Rows from block 7 of a small image diffusion model, named by matrix and row number. Rows with one number within an expert belong to one neuron, the router's apart. Each number is 128 + 24 x the weight over its row's rms, rounded and kept within 0 to 255. All counts start at 0. Numbers have three digits each. After the name is the row's rms in percent of the matrix's.
Before each expert's rows are labels from the 100 images, of 14976 (inputs lightly noised), where the router gives the expert most weight on average: "top examples" is what is common among them; "place" is the part of the image that holds the peak. Only what is clearly more common there than usual is listed. The data: microscope photos of single blood and bone marrow cells.
# router: slot weights (model.blocks.7.mlp.router.weight, 16x320, trained with AdamW), inputs 80-159
# up: expert up (model.blocks.7.mlp.up, 16x160x320), inputs 80-159
# down: expert down (model.blocks.7.mlp.down, 16x320x160, transposed), outputs 80-159

# expert 1
top examples: cell type: promyelocyte
place: bottom right
router.1 103:126143170138159065107112109140129126088130181134061090143089175128152150133126146134120136133118131105148115130124130153113124132140114122137147100136180147127097093099142146116132129133168144185100114140119120083137110130107102121151120129
up.0 047:144086158129138155135100131139133118176083107149165199112137129125132117122136123161136093120092125118134150108123179115115154112138131127120055108138156120147123167110102137174184145128111095107153168117141122175088150143130158141131125121
down.0 039:154148170137154154104087143135103121145123144143125110159121121116141146125128121127115189168113074137121121148121140095125135117108138118115102137173080143152155144170099142143121133116092167130127140137151150147171175094126193143157115124
up.1 137:099153158122114122119105137131147122147097131108097146131132166125139137174129122142113146170090153118152137123130134134146142117157107135099183155104095152110127128103151131163103132122115143130125137121140127127173155118139143132166127117
down.1 146:136164150118103125137124156168120098184117115135087119186086062135103118120146156160139143133126121147118122097136109131105112106133143108134113117139120132105134144056145106101140135123154127140129071128111134143075129142104129160096150126
up.2 027:136169128129140115136133105144118105110120162126181152131123170119111128137176161178110135084117165167108128107116091134104128108124142117089121168132104111130153124120120161153117123113153076072116152102143097164109126128117125143151156136
down.2 030:118175114109111145098113159132128102127117152151142130128165107124125123137135115119097108114102201143154113112104116120122157126098124158105076130125130135065143138112123136148135133081178105138120162150146111117094125145131179175140166169
up.3 117:140143147168115128119134164136109171185128159121152135089147120149143132139140121119095109111130119122074156128098117143128126141154174133113106123106154083131130207120098139110123126129160121135102162122070113133114144126152153135142124137
down.3 126:127125095146130143114124136155076086078161133167080117103118122105096149113130140153147135098124114130113132114086147154141157125142105153155117125160123129153069174106103146153116117150156081118100145139117116108142124145137070136119122097
up.4 138:127146156104128095131090173113136148147089129161123109134148096092158096125124126127124147141100111138149141101126120107149112148140064150121148141143133157068105135112140112079145134132135132108166120133110115157100130121177153098150136114
down.4 127:140121080128132058144144121140121137140147085159145128132122113154113108138128173138094123111138121128103125111120136124137166137154141135144116110155170147145113132174103103134089124112099143129095156121188126158092149142197162135120154114
up.5 077:144150097135102124110134143103112123152127092099133155126127125138150142120139141111123116094106152161116131076129135112145083122122128155105092117169116091144131130149166172116068142114144174103123113100058085120105158152135143116140117127
down.5 071:087115130101144164099163119142110124100140087115075131137114127100105094120185120118152117118148089095121138148127154122118140064152142132096111115167148141149125129102144215142103162105109149136110113134111126163121151138192121117145125120
up.6 020:153174120102117165105156119156152087116109118103125165139120106164129150101180105130133078130111119139096115100112155110168129140172122122120128106137088102083164090138110138131153147139105126114094108121142101150156154087149125134079171130
down.6 027:134127117105096088120156151141089159153083168177119122099086141142113140104071091199125153117203140170152120109141086115186135117148106141174116115137147133140134174151154147103120131154109130117154175153129119117159120124121124115106142144
up.7 125:116114128122156148116106086139112146154119166151133059088129104137112151089140125175150108121132120125072118134115125130126139101122126134105110122098153166128119168111125150194113106138124124102131133130115147140127075130134106103098168112
down.7 123:120168137138132113163138134119099115125182114107083078108130126085182121090120122118124156112148128113138121093133121130120162121122107114091167113119116134138097125162101149135090164134156101118126113110117162100128143163112156133176112157
up.8 158:104107155117167106158136167103114126093124138113123181139114164134132128154120134096146164131123106141114164134168149151136132140086128129123164148163138166149115110083129108109100126113086186149125135155071158114115147109124111118172107148
down.8 147:151108104097094099108112147091135131143086145137164162113093090117138135101145120081144141077151126134156111138142110158123122165171109119150140145150142109099170139094169100111081147106141099125106139114158103104129107118125127149148145141
up.9 025:149193131115102113109166128096120158144123144107153125138154121118115110141154151142117122144067176135111093075142123124150185125115127132090098098118133106125132114131165126153158102166134136096165115095179136165117141110120169108162140109
down.9 031:095164148123067103134091116099133138121192132110129146108124199148109132136150124105140114090168166101104132110139113105127112113099149134138137082145095109117107079105120128102168135126133105128124092133092154129120135103117140170129123111
up.10 146:101131119098099147139100126143108064139169079131118066123117122129110115143092108139117114147111120108110071136129136097115112133116111100154173098153128163097153128123145120149121099130124079130147075087116154120122087169135107127052119136
down.10 140:098123089157111115153104077138144147118170113169117125201138138132135141134087116133131131090156145077147159130126146111112131082119173159095155135149153139121109129188138158135114136146136117103126132075137135128168127128103106092103087104
up.11 025:142120104115108132116096079130152128156110127152176142129137136118103102133164141171119133104108145142143110094138133107168143160147124093093134145103136110111118133125122125155125094148142084093105105147119105142112133099172134161126139128
down.11 031:097145114135122121120143133076168101112119150108126124097152132154123122143185138100113139144121153102166138090136106124114123124122098111120175099157114158130123132148161119150104140141142132156141131121131093143124150089175132129125114119
up.12 025:098122186155116153109100081149156105081099134104178139124107128135122099145146134157134097116146152149168106159104117109127118114131090145113144120123153125145128137131128154169157105111059095121142141146144126145135122112098130108104115145
down.12 032:115114184111116111144069128144119124092116119115174171126134141123143121062133078121118122121125131142101116135104099123107113147082128112124134123093114143129106128106132122141138104155097132111134114096143170115147148130122140123157127097
up.13 051:136129116132098144097118119147147146114135145133151131111118135105138119095161161153092123116150146139143131089127143112149173117121117169117094130117125130122142130149153179115176146107094138097164160119101082152145177108112141119086127104
down.13 049:151150097144110127104150148102139148110157101128150148126130083147147140097094136140103140162121172136144097095123120098127128122163114075104149146143100138156142102159144147130142142148098126086141140158122119101133147122110147107153110127
up.14 093:144139142101119125165120102082139128140115121142167104129164117119112126107150077140134079142089144175137135103132110151136133121125148128076108120126117123145136143157179159143171113094146100087154171090093108131122139162165159107155127111
down.14 083:124143132121143099131145200123131145148105105102077146107128112122121137158118132166171121143099133119122124090139141109182089128115191099145143135161182163112125115187094084115149098104113098115099139136153092139156123109122172145138132135

# expert 3
top examples: cell type: segmented neutrophil; smear: peripheral blood
place: centre
router.3 108:123165120114128119113112152138078153108141170148141106152112147165162166151126137137132115134139103117101154124120131140126108143128144099127108113117169160175123128119087103142127137134097131088094140097093124162121120121132219115175158146
up.0 068:121108162151119095147105105105176143113111121112120078138139116154097115126163069111128070091138116150124109103157139119089097150088129159084097141131144155101107111136175112160127103151104123139137119132143107095117096099175094133093100131
down.0 065:106147150096164120104085131115171121135183160120178152075094113112100095119123119119123081097127135134149160121087146152186151170175115138175180102127159131135127105129148124134049126083130086099090164119207127126085106165128133145135154153
up.1 076:134117143141153157126156132107122159101137116132130143146098092143117078116140133155111084102125162139143132121118142103098123161127135165086127118149166102099142132114156184134147138116125104135157116134135121081106128175122082142106131135
down.1 081:139081131132120104129106086117195078117124128143183161106101082149158102133108140055116168126162120132139125131145118142122143132115097119089106155142088111135139106121103144128168144143129107136139122123156155125122149119125083126168176135
up.2 138:117111139125150178124138130113130120102149161110104158092152160102126104131136143127118110049114138138143115169143129155116133119119128128097144135160128118108124154170149096178129144102121115132115165108161168124116094129149145109184139121
down.2 134:146136114144125122126141125134101109124134076121112143134114125107143123118151115140114185161121123123130133139116130137141126139102114142182125139127067144158069131155125105154154125131144148101134137158087146139139106161108094151118074141
up.3 038:104135168135107101159123201103132119170109154075101127130120088117118138126145145132111115109158177131134099102114138114115142116174134145124116140155118132121126129087151183128150139148140111109094117129131091181147153138123104128146128137
down.3 035:111147133144166129142142127144146145151168127180171186171140132122108101131110114125116103113073139134097065147138122137158145131155141127153085128157105089170120107116109163146102145122130124146143129158121100125119093131147116118147109156
up.4 053:094152176124124103123170121104140157150094166095124155147187109120119078107169128117108111160119156139125139130144162092182104124140127114112117146135113143079121142134137150115139147136194139172134120126137101166126127140131100156123134137
down.4 057:167119139117140156138099176138124106156124138185117111144106188131172084142165098115068157167098158096137100109137116133117120135112167151080140109162104095076150081150107139137162169127111124164096133167136170131144138113110131145085134147
up.5 132:091092137140153139140141113123147216147117122114074100193120074110133129105140108120114133156151121142131106147144118148085089144101158136128116149059143119135094134098160127136117120115133133111175127122102129113098125150093103107160140134
down.5 136:113117130141167140087110114168159107164138114139088103148141151135110098128182128143128088127170135145119135145132085065149152133165110118102115146137126173149127116125144130143169139148095145142152174142137126128099088114141115115153166131
up.6 047:195124145176138070123131113107161139137094116115096130142154158108107133141149116130114085093174167144140136083123144093121126125144131143120106155128146129110112145114138107160160142116085116103124112139143086145146133113107094118104135132
down.6 043:131050090115175151135093128143163114172141088130154124106114136155079177092172136146111086155117107163119122150136129123144112136155126083143096121098174152136172152095140146146133145109113096140104177132108136113115110182125091134122116126
up.7 034:127121145120123117129164126120141131151126132092121121113111158200093112127152127155114127122105147134117147118173144106137105167132175105129162144101111141112155134106126155137097146126164106146146119130159116157130117145149053138098118134
down.7 032:138118133125142127128075116156119180134101138123126119151093067160150157084109147136144137126113132089140126101130111101108136150113141132143133175137143112134139149123155114155112141142127094126128101148117140133158127133119163103135110121
up.8 035:108099123122108125130087137145138091136133095093100134169118162128103133147153169131098088093090161149110119099148135089133118117172142097097124147100129127094141158113162114153149154135095109147131150133178118146113119101088113131138104149
down.8 034:108095146120106122149102137130111138151146119125163139059126098124138112150144104138127140132140144130130129142117107096118102173168139101130119132103119129171139164132106133121125145149134134127162102175140098117184137126152099148101089090
up.9 129:117148125110108109106071132141073082112134151113169106110145157148184177157106117144123142152125132119127129108115156064120101141108160112158067145100144136150102134097112088123133116118108098142107140154148146118124122144110148112131136113
down.9 133:095101131133115086146169123155096166116162098123139155065096102121176134112106185119118112160133123120089111124120133099092120118146110154111122130171132118113154078131123138130101114125129123171146086111130100144091114119132138092112120117
up.10 126:125122103116130166125179126152144101164143123153104133080130182149129109082109157152100153114124123120138140124148142104130146131177150145097156129159086133126132178157133181145090136178143125159092136126130140095151129145137128160161103109
down.10 123:134162156122110157162164098087154120148102124124140095154128107139130118117086128092127108096147172119125174127140146148122089150158162113085187120118151139127135167098143094163199090136140138120141126115174117103142151150179086102100176157
up.11 132:122174126131133114128178124123110129127132167120127144128115160141148133128112171128128154122129141142141146149180105150113130150148168114104151143120153120157129150123111110127142181091143162127065100124070127128149098140154177135165127150
down.11 138:115154113115125123123118137109131151099135145140125140112144113156095139121130139147116125124125174098132111152150125149104129153160133094107143111079152108158112144176106100131132128123113147112123161129095103103146110144162071119088132095
up.12 065:080134155171171123106117138174143150152088108094096114123159117114129138110158110129087075123121115098140109116150135138056102136126165111136110139125130109121116135089155122108171124135157148111149163105115093093138138113169119124164119123
down.12 060:139146160136170118095089150112092095140118139108128154138131050119099129133179157163142111136156136133142150130103106129138147081167136138139075130157116159148150169161181127140170125109141157069137175159125101130096107140113093118112184119
up.13 125:079159088095128108154155128113154113116142103104104127170111141168097097139135133131151138162113151125117138114147097112173104112109163140112153138122124131104089139072153194147161153136132172147132083092102111128145124128155094138143083119
down.13 132:147138104108152133125155091115133129124146149168135112145120124123122156145143136157126132101110109135095123117152125152122204121093152130133126124127090152127135129102184100186108171150123135128123143144096131146110113129123150143106133124
up.14 040:151091183128123103103121127132163147126139114123109109172139117099092104123183160144097118146127164133130081078145168115130129148159097136114137128099150128135127099117125153114158125130117124075145119119154101181111145104102125138098131157
down.14 039:107156126170106125095150146122147137140111090118134162095129132120165145148136119128103082116111102122093112126143112159121154080137123151142147149121144120106175145110118128114122128122139154113074125155160119141116098173166075111205099165

# expert 4
top examples: smear: peripheral blood
place: bottom centre
router.4 109:121145130143148087123127137144119154135135139130147170150112114122159132161126129115093161182159124131131148119123131063136118129173148158115134145110103141146119111113124108095131148138160139145046131139121093123118156127133184137135163133
up.0 085:159121117119114112150124091112115094103104098146085142143088130160122094101163136174168090068105155135112104100145135162147174126103130163104142114105158074116120140110149119141164114099096117099146113103166123134130133116139109116116103131
down.0 077:123125115166108153125119133134149149119120100116121094116140136168160146103127150161101119104130114165139125126094142129143082116129127119141136137106153100059132114135124101088177154090131118169158138094096198123103144098135133105124145143
up.1 052:136085152132142161163124140127133109088064143148105107152137144159119107100149103145173114086088133107123128117151128167148149148097130153122141109116175155093140153108118132165119156127079186088155135130131143126116106115152100094102113094
down.1 046:117099130135114128060122128078166154108080130110104180090145102156088141136115140135156142165131162116129173112134146107131120123172135106114130120142125100134151070102108099137118144100124141148095144117143107144156125113114078112161157126
up.2 157:122119106123126132120118091107091097120130119152102127116135127164138083105138115104141121111119118137117131125123132151143187109119109134115139127130132091110108157144168160108142105136140151097137090133104129087162131148182113091101084112
down.2 138:118157122126148186095154124144147137153084137151129137099107133093163084092118091155134084156125119154113129123139110111109137100094108096141157134192159168069183116125100116104126131088146128146109120123161172102097117129105156145134148115
up.3 060:127139138116126203136139086134188113114104121132102124119097133127091122111135127159122096096091140127134121084139140143093145132103111087105095127108133098122141129146141152168179156134129101086163085086126128124144113135115099107083114096
down.3 051:109102143137188161123144090082126123131095166108137132141132109154151158132132151158088169097130131146122135100083153110129136133158123150114134139143141153147109151148156136180161136162122100135151135117114167093150106163103142114157132131
up.4 127:141111155137108111086149104153131139174117112135140161134140112132077131139107154120087131102128172099151183157150132132170118128149127064148115125157101112115115152131137074101100131129141129121157143098150148143128164137173153136106148099
down.4 151:111103089155107122169080117120154112144115139090157127117142141162110119124130150107150130082148147129103112120113104166128126129143117089151128110176159148108142146150119098109127166122088122113101133101136155088155128117140113135140135102
up.5 030:142103104084120132140103151114154105160092139163114076128118135141085137089162112154111101131102140131147110101147151151149133140122105136126118116087121130179165124124159133137170126126101119124172169104131122169118122146109095128114126153
down.5 034:146158114165137117139139136101170117102091155144131124125105134121157122131144083140126102147126129149125116148102109121132124082106094171124126127113148165157129118109128124130148175179125162101128129125157143133091106143137122126117139116
up.6 176:159158135127190108175129117105149102089174113103125124128100104118149091162087164103098156130163094128140162169114132116112134127157103160149147127110105134085126093137108129122108109127122157168106118143197155106170137134125138121113106152
down.6 169:146138136096106145121072112091151126090106162096132155144150152159132134100108097092129138161115089113112118138125134157124180086120120100114109100138155102173119099137117161136154154141127118157137132118123153159147123122113188134180180098
up.7 088:125085165128133136138100120115127130103114160143104116128131129115072113133160098156152110098122157117070118113122106155121142132102136129124127129066196132128130137070118138173137074120125118076149115112137077100108113123131096116116147127
down.7 090:120136118133138127094103132103149177111117120140110110085130110128138096112116160147162140120197123144124144125165142167124136138142126117080114106127142124132133120112146123142135109143150178095117157138123121100107129185095112132108117137
up.8 047:174102135094119162105123145128147120103123143124120117197111127140106167128167107164124095110113172140123116094146093139159118097124145130120150103111126115130127107156135123150144091139110127117136084099160129127122127106162100100104103106
down.8 042:117156130158090126118128118172183123148063143131143106133115113130116086153110113096146092152089074181171136143108091124177106138132148137141157146132125110121131126066107107128150139120147139174153138107089140126155140110117092081095124138
up.9 021:148139144107143167084112142110107106073124111092139128149144159127146143127190110131153111101071131120133104146135111111089112171081134120100154098093135095118142115108108153132135115153134099124144128113131122158144103131138096120196151124
down.9 031:089104125143144157086109116103115092119147191127094139142111091082095118126129121138119092150139123106117119128136122111155139168153158111137105138095103146120107095106164146127120158115166139128103153139156146117117112137111107149121123141
up.10 148:117147121120118154102185156116126134117168143128153101186167094110105145161119133131148136141125156144173152135134095134171125140137116104152122085123117130100148116125139128104122174125133116126126124116098131134118138119134143134179127107
down.10 147:128145142137137131165137169122135104121125125102116097128129134147130148104120143140136108125077090111164133099130125134128155120136099139147082126100132125164131153132100140122165106165131196147122135092136080133095146117118107150114111120
up.11 064:167132136141115140083102091126154108113123145160103118120118150130114138153159065141109081098101159134109149120097111127098101144107119085098169130137135112110140142152154153144161103120127059115153136106114156141103117131176119136108106118
down.11 059:119137118114099132140115094182132134100152122084081171130145122127121126123107118095086137115077134154135127120109105119150147119100128128102112076104123096084145126167127103107153126091117158147139105147160135177134112158115101125128120126
up.12 038:136113144158073130117093148122143121126118104159062146130091140116116121135170100160092118114105109127156132059162161156126145097132106139125168103163135114151147147131132149162140099092095131111200122087144125145107122136124087145113112137
down.12 041:140134120149133151149121155158098107168076085154154114149166099156161124147144121111123116094117108111146123161117091139110079150072155180137115145135105102079093145138129127138159134142138084132153132135110151148110117078107122132129121181
up.13 149:114117176114115133094129130132146129165174101091115137084127089107158136123083136138082174118109149123121102139160114111125117114124160112149161142132112164101199133147088124157059104121111075109127138125128175116159139151083135135118101128
down.13 151:139119109149116109107118117129153103130128135177091142113142138134165150101114178118117098171144112141138163157110125129124119094150141172089110144114136110143150138112113175129105112096141120133138126067116164138147142114124129105130106153
up.14 139:131117156104102146097132136099139107104102138108147104192119158169136139127102126102081135120123145140131132114116168138100109130147158148137125109125124109166131112145123095146149153103136120098162076107061218095126112136075128105096110139
down.14 156:129132108148097135106118149122117126151150107141138104163111136147146127126130176131107150148074101135136138122123116140132101183104130113095138135099100134115115157104131145119092142146145148128130157134072118111115140096132155113113124154

# expert 8
top examples: cell type: blast
place: centre
router.8 086:139139119135135135137117093158106063112138108144107123099142150151148139111126130125087103121170111116122107151130125147155133122141118136119150118137143138114088154133186113118134107124125139145151096123119139101133099138121108133101125128
up.0 110:099123119086124144171143125111105107141109091147177110116136130095116131141086143103107139179152136157128102121130144141135126142088169157133110127121098136158146169151146126127105130158118127140166098103107160124137141179143082134093102099
down.0 114:109131111087090124154117186123127169079104119132086140088159127164092106129158117123159117139139139075146143132120141104120135052155127139126121127146123100155147133143132083144111139135147163118135142130119183093124111110116188153125097127
up.1 163:142108160146138156133111144090148111131166131119136150147126112128142124115155166097095114177167121171146160122113133134151137107092131182098101132120100123152141126191102098147134136065150162138177117140112173122154151162141158147152100147
down.1 142:106132126123134123133119065144106161156103099147120127085083111122086071103152116102185151121117101156106118129100149113116169110109118122123121123146136127141132106161154140110130131057128139126103131131121120124112157142147123106119105100
up.2 123:143128158140123139128148131123108105142113089124133083149105108109135160132084141121135154121109098138105131098092162128126137117141118129156111113117109177155149111175075124095103142139094156115092067153135130113120125133115160138114130156
down.2 107:144125133128163111087128136131164144135156152122116117136127136122166150131170149105110129144118156146133095126147131130129123112114110123146143132046163170128138139131159138152106116136161136121147138143146131113123097116130182136138100119
up.3 117:148097112157071105153082094132149081135157149080123145089146132178073124130123141121104135110160112127091137125149127173188099116131111149132145126144120173116101093103142136085130132123108153172139187153114131110128064105164088159148106145
down.3 121:137140159131154142136136122116163106130112112137156091107115134127149140111099146115080072087139145148100160133153112150137084111099116087057100115120083114159099199161122166061131126119143140125118090106133148114167152167105132105131151111
up.4 145:127126116086117137133153159128146069163116100180130122126177079129148112114123142098151130140123126137152144156143113124122124131109143137122145152150136125098120130180068126142132131130160167098095034160184141137119107141140149117182074122
down.4 146:113151125122178123107109047131107124121166125144104116117164134122087068138181110161137106166094137129118130111119136129127128117128072153192146117140177168105168167099125107159098149145095101088106149109159108115137133149138154129103118116
up.5 112:123110152157150128128091137085151127131141126142149129134146120126137113112170129106074121160159110176151131116082135100107152146111149123091116105097094103146162138119118118160164127095129081135163145177099157139078116175123180120117122138
down.5 107:110138098144169115119109107141077160148096142135091145108143111145118097113160144145090151101133138168122103143132118133124118140106120160157128149142079157146093168141174166176138151092097138113177107128102125111113134113139148110097072119
up.6 073:094139172153110162123136138128129181120115122122128140173132123148131116121134133149119165111084136128117118111120141086107139135129138160072096124160167150154152144138166125096156136158133124133101114127164102146129140124092138129126097120
down.6 065:144096179126140153145143139145125104145123107120149129137107103114129082127136137085113066083102124100134131107129126094134145121109128109105146148126138140117131117073222130127141147156094109097150094129105096112148139126188092119162129142
up.7 021:139157120146116152111139131098109126144085156134141148112111124123127129113143100170158138108109117116141132073102101139140156121131093117138087138141162125144139125127112125162131157103125143076118171138124112123149142096132165145096121071
down.7 023:162143128088116170165110110125121120151138151127140158201132125077136116139097119117119127109114125120167135049152126136139122112154142113162108131126158106167092113106098138139165145138112144138153090098116075122111127126098124157123112152
up.8 157:101110158098162085169133121115095129146104125126083105145146126144144138103126136127173160143150140158103095158102127170134135089132120133137127150137146134135177101132113108111135116121115142136114103091093138129137130187109126117129141098
down.8 131:178157137123179139137107155137208132100188126130120140107122175104121146121138122162135109121107126129149120155115151130137128166134105108147118111134163118125158123101133148120042159115160128128135104122133102146093161129137134109142121130
up.9 090:122160145120103120115140106097131134143088119113102080134112173112159168118104129136169172154119145152139143125146131173117154104116101068124089109099133171131137151081143090154099144158135177111081118125144098115166142148120171115095111151
down.9 096:148142139117093105110128127132176131088130109138109151113140113139069142131125115121159150103106101092096109138131118108120147093135146124112115122092189092101112130132103090124133129133100131122119144124162140128108122129167132117172148110
up.10 113:104110120087079136111115114124138150108157199133129099109160151134074145129139125123078081093163133133116099130156141117155132150106133106147137091133129144151106119108185111192144125118113114151166183076129138130098116108161086109133163156
down.10 127:142147108141182160112174107109168127105146129129131153141151109118139157109146171096107125057138071141130130126091134143113189177123109118127124116124146170117081135146194155108146152143122147109142183103171148112109147132118173127129126109
up.11 156:128164139158073101100118100114195126148160121084061160090158095138078130119137131100106106087162097144121156112127126111126141127157173111116134123109139141141114153121132142174109123121102200204159129114109109160132124124130105147172134137
down.11 151:127132103113117110130125111129161139174104141121114094148158077112100127136142096141102162126141143138124131123111145180127145146136107078102138116111154134124175118155110146165126115104138121091117119171135131137124144135090172120123163091
up.12 054:126134101120118086104124097082128129073106149152136130102132127073109145128166135140125132111114129169137135104123154157130128105137111108113111098118143097142111125115173120113146150118093145103121158094151105141119176159108125113136125125
down.12 040:081124162093209131084150170125114092146099077160111094112115132130125100125167151114143159150157099134113132132141103138132173142147150160149128114132132160155129132130147150104153102108120135133158129128164113096142136155134076126142140096
up.13 114:147100144136102115155109159127137136112133098156135132092113140106070099134111139144110114113157097130146076135116112108130151134133138173149142145174118136089164101166088131094155137130089137143143142113102150144154129134127082118077115149
down.13 143:109135166120131105132125116145103161141109117108198146145141102144075137092100145130145090181121147136094126151184117121113140091146178131160120121132111098063103101105112104086150120107145102153117118106110182119097113120124098105146105153
up.14 108:136109140080074150092115147129143149112110128145106130155097082118200076104138140115126169179086096119150088130121103144156140110140095155145135142143128150137088177170122117088150139086147167098094108132138125153147120139117154152138113136
down.14 120:176142122106160149092139116149127143139125139136087132136092135127108096148147112141120122118158140152151125166147123165135139157123111081152094132166168146177122113109148132106120173125106079115113140144102127133144108132134146118145074103

# expert 10
top examples: smear: peripheral blood
place: middle right
router.10 104:133147100115157142163117102131144115117118126133094142177108169117147127122133133097126134095171128116190148101122129141130103124109095143102094184099147148120156097114178155129129118140121163137155110111103079163110147134111042133131131125
up.0 076:109139135126118111125161109149120140107094159129154166101156150184130090088170121158108134122118115124147122147089094112149144109135129077080148106096134100128127112142102127108114132117138093103093163161153111123140147128116162127120140119
down.0 078:142107134108093151113107133130118132166177132137106132158107095125133128109108136094155094173167130149175132124148154063095125166116134138135106116125118126137113118116138129078105101112119134102128130124120148154122131145128121186120135158
up.1 041:137104140136130127083114107088140099105120170151173140075143112156121150143133128163113121138121151157103124141123135109153117163147146110133124116121133128180087163124133111116110119151117072128116127152107143132134134092117172110127140106
down.1 039:193113099171148148104145136144138148158101160116106117125121124120124116155137165160168153148124125109122124110118111081115109124137105142122106124157135158129146113180073081117177172102158133106129123161127131149106162160082086117168155119
up.2 020:122141146142098105139141087115155143152139140123176089124166148089134109099180107111161102115149142153140110129107133124103180175117124140117115086170131079093098082144148094106139082140165137140083090087094141146100065156112122142100162149
down.2 028:138103159104138164166195133107138122084167126150114140134130183128118115136124104100108120140106102122169149126119099150133164133131128124143130137123085131135141108116174163145101120178107213117172079117152132143129110153107105100151125140
up.3 087:154146142158129092136110107140125128106119132120171157075148133151134129099155128162148096093117155145135120138121117125167144172124166124108101102157179107117122124112174137139178164124137114112087113130140128089135099112176149140147146120
down.3 103:131168184141132127153142131136143096133124141100119109119118128129143122141103097105152145154135121115139136140131151095162135141122108141111125117137178145085111133128119138185131143098110125120117139117145123108185113117104116108132132133
up.4 032:165141133152129126103116123146168154136073142154114089107134164157127081095158116132120115132076132120111127113069152110114148141138156151127082100164138109103128133106106119161160111142148112101101099127094134091103140153111163124111105151
down.4 037:114126150136119131174069131110149129119109123101116135101139111088131119152124126086127100145112090130120127121108126096111127112154141114135159164118121119128164122086129143117128151146135131160119145102133115144146149086113091137160117083
up.5 022:153114160155120063083115115125123123137119149135131164163159116154107127145151133118128100155130176098079110128124160098140126123100154141128105104143115085139120125101087128122111127112128103125082136140179152136082137136116166124153136124
down.5 027:133144122091070147091082123150143141172168073161135134107123171137159152171112155143185099130132131116135105145096155113149147106135138146135114103125112138136119138127152158084159139174088164126119162152110131151126157117074119135091155102
up.6 024:142172138161111100126120137169118136142137166159121145126150105164117116127196127176146147125111131139111116133098131116134115151128098144119096102145110107128105131088119092128181114151133103099084091155124145146127105131130162135139115149
down.6 029:105149100114171115134161131115080159127137134128128127114111126114114110118147109179119163111106122116091115105119085113128124162157137112118104167138156094125148137104110129126129148121194137111103137123151131103132130080098131158128127107
up.7 182:149121117148116170169152144119089127086203078145154095086093107102123116125072134112127122101094096117124135126129114143133110128162143116179118115134113114118116164149149134121103113158138133136148107099126178151135116098123124138125119125
down.7 187:129104151116117139112148124116102148091151130142172126108113127116099171116116095144140125125156119099144149129112083117145147155121161155120143113106099100189079134161120167118119147118139137131124155171129117147131102103180060144110074153
up.8 024:140146175147116093104100104139136140121159138123127127130144109160100115112139107138129114160113133145097123098123133077157152107146127107107125113119133142106140146096113083147116108181142100088113106126103104119121109112159161103157170140
down.8 028:161128162127107131103117137160185133158176120149138100132120132125165135058127132126137145121137104164177135110145107130135157124153135126093133102122114133114127080095121113159113149121077156191150132156123100132118113092146112094138133166
up.9 170:127133132162125111111150126139130116131118141176138111093124127122160166108116166113102100142114064120118148142133110150140105141147138138111123102116131107136139151162152140128159120126126158106120113148121102146158136100161145134167134167
down.9 143:096104115108187109118130157099168147152078083131151126122100114119144119116147138135110071121129138131130147125102135108151119126103160123157141172200167161123169143099123135091176142121127090091132145103174122102137144118127145097181129100
up.10 150:139133136113143132134156095087124186075116104130157139137132121108143125135109151120134113144122113157073125098128124118155145129179149162148101121135109094174182144130071108132155121113145115106135145108155150147150139155114139133140087137
down.10 154:097098134143136121119143112134095158130123113094135148074135146149154121113128113116142130122125110128098105149140105091140158126134110106103114123152109100160124119155109128089115128101109173147101110134125123128108164127170099153088076162
up.11 144:139123103115110137161153085176087107126157109151101140106132107143124092114114130132125150164094092088118119131158130124126166144107148102119139132142126116114120144102098097116129137138148136171142098158111120120136119130136132114125158076
down.11 139:136125119136100142127106141150095078117114154132139135182101118081175150152098119122092136120107171141131116128124128162092143132140136156144128129127111112174133094193146132129130121103130127141102162092111140139114154121122074150145161102
up.12 084:147130118163119092095101134108167144105113141131146123108095116162126074132162079146162121118132139151123130087094186105104164126164134087123106087129160081121122144155121144106137137156127100082095154129116128115125121145115178126140141117
down.12 083:114162092151151115152120200124155158144066160144145134124115138164100115091157123116153130118139126066090153113112144168149127124156131161120110157134155183141165132147156132122155110106164165153057134120127131119114114151114131137131154104
up.13 025:154184138166145098082108101150125140152132131131173148081119117160103136128166099192131118139137162142120115145172113135153127149130074137120131149119128134102121125101124094148153112111142160140075089128124111102129177128115121124142145140
down.13 033:150162141142119100161129120126137159158157144091146127113122119142115151102130166101123077117131143168119165163130136133179152138163120166112113140128103124106124151128123111155131118118138177122163133149116136166111138149128123091091097088
up.14 065:129128148147133123084117124111159160069147169179142129106147127135105136097165097153124086134069127136120165114117135128093146143083168103077087066133182096134123171152153116131114126142112116082131151142075101113100114114146164140169156168
down.14 063:111144135139124159175119116126122099092119160142130131123115132087122142129135113113093140177127111114167102127092178172148141116139134141126145146081114140122101162112127135089101111142122138138121128104083142135127118139140091135116127156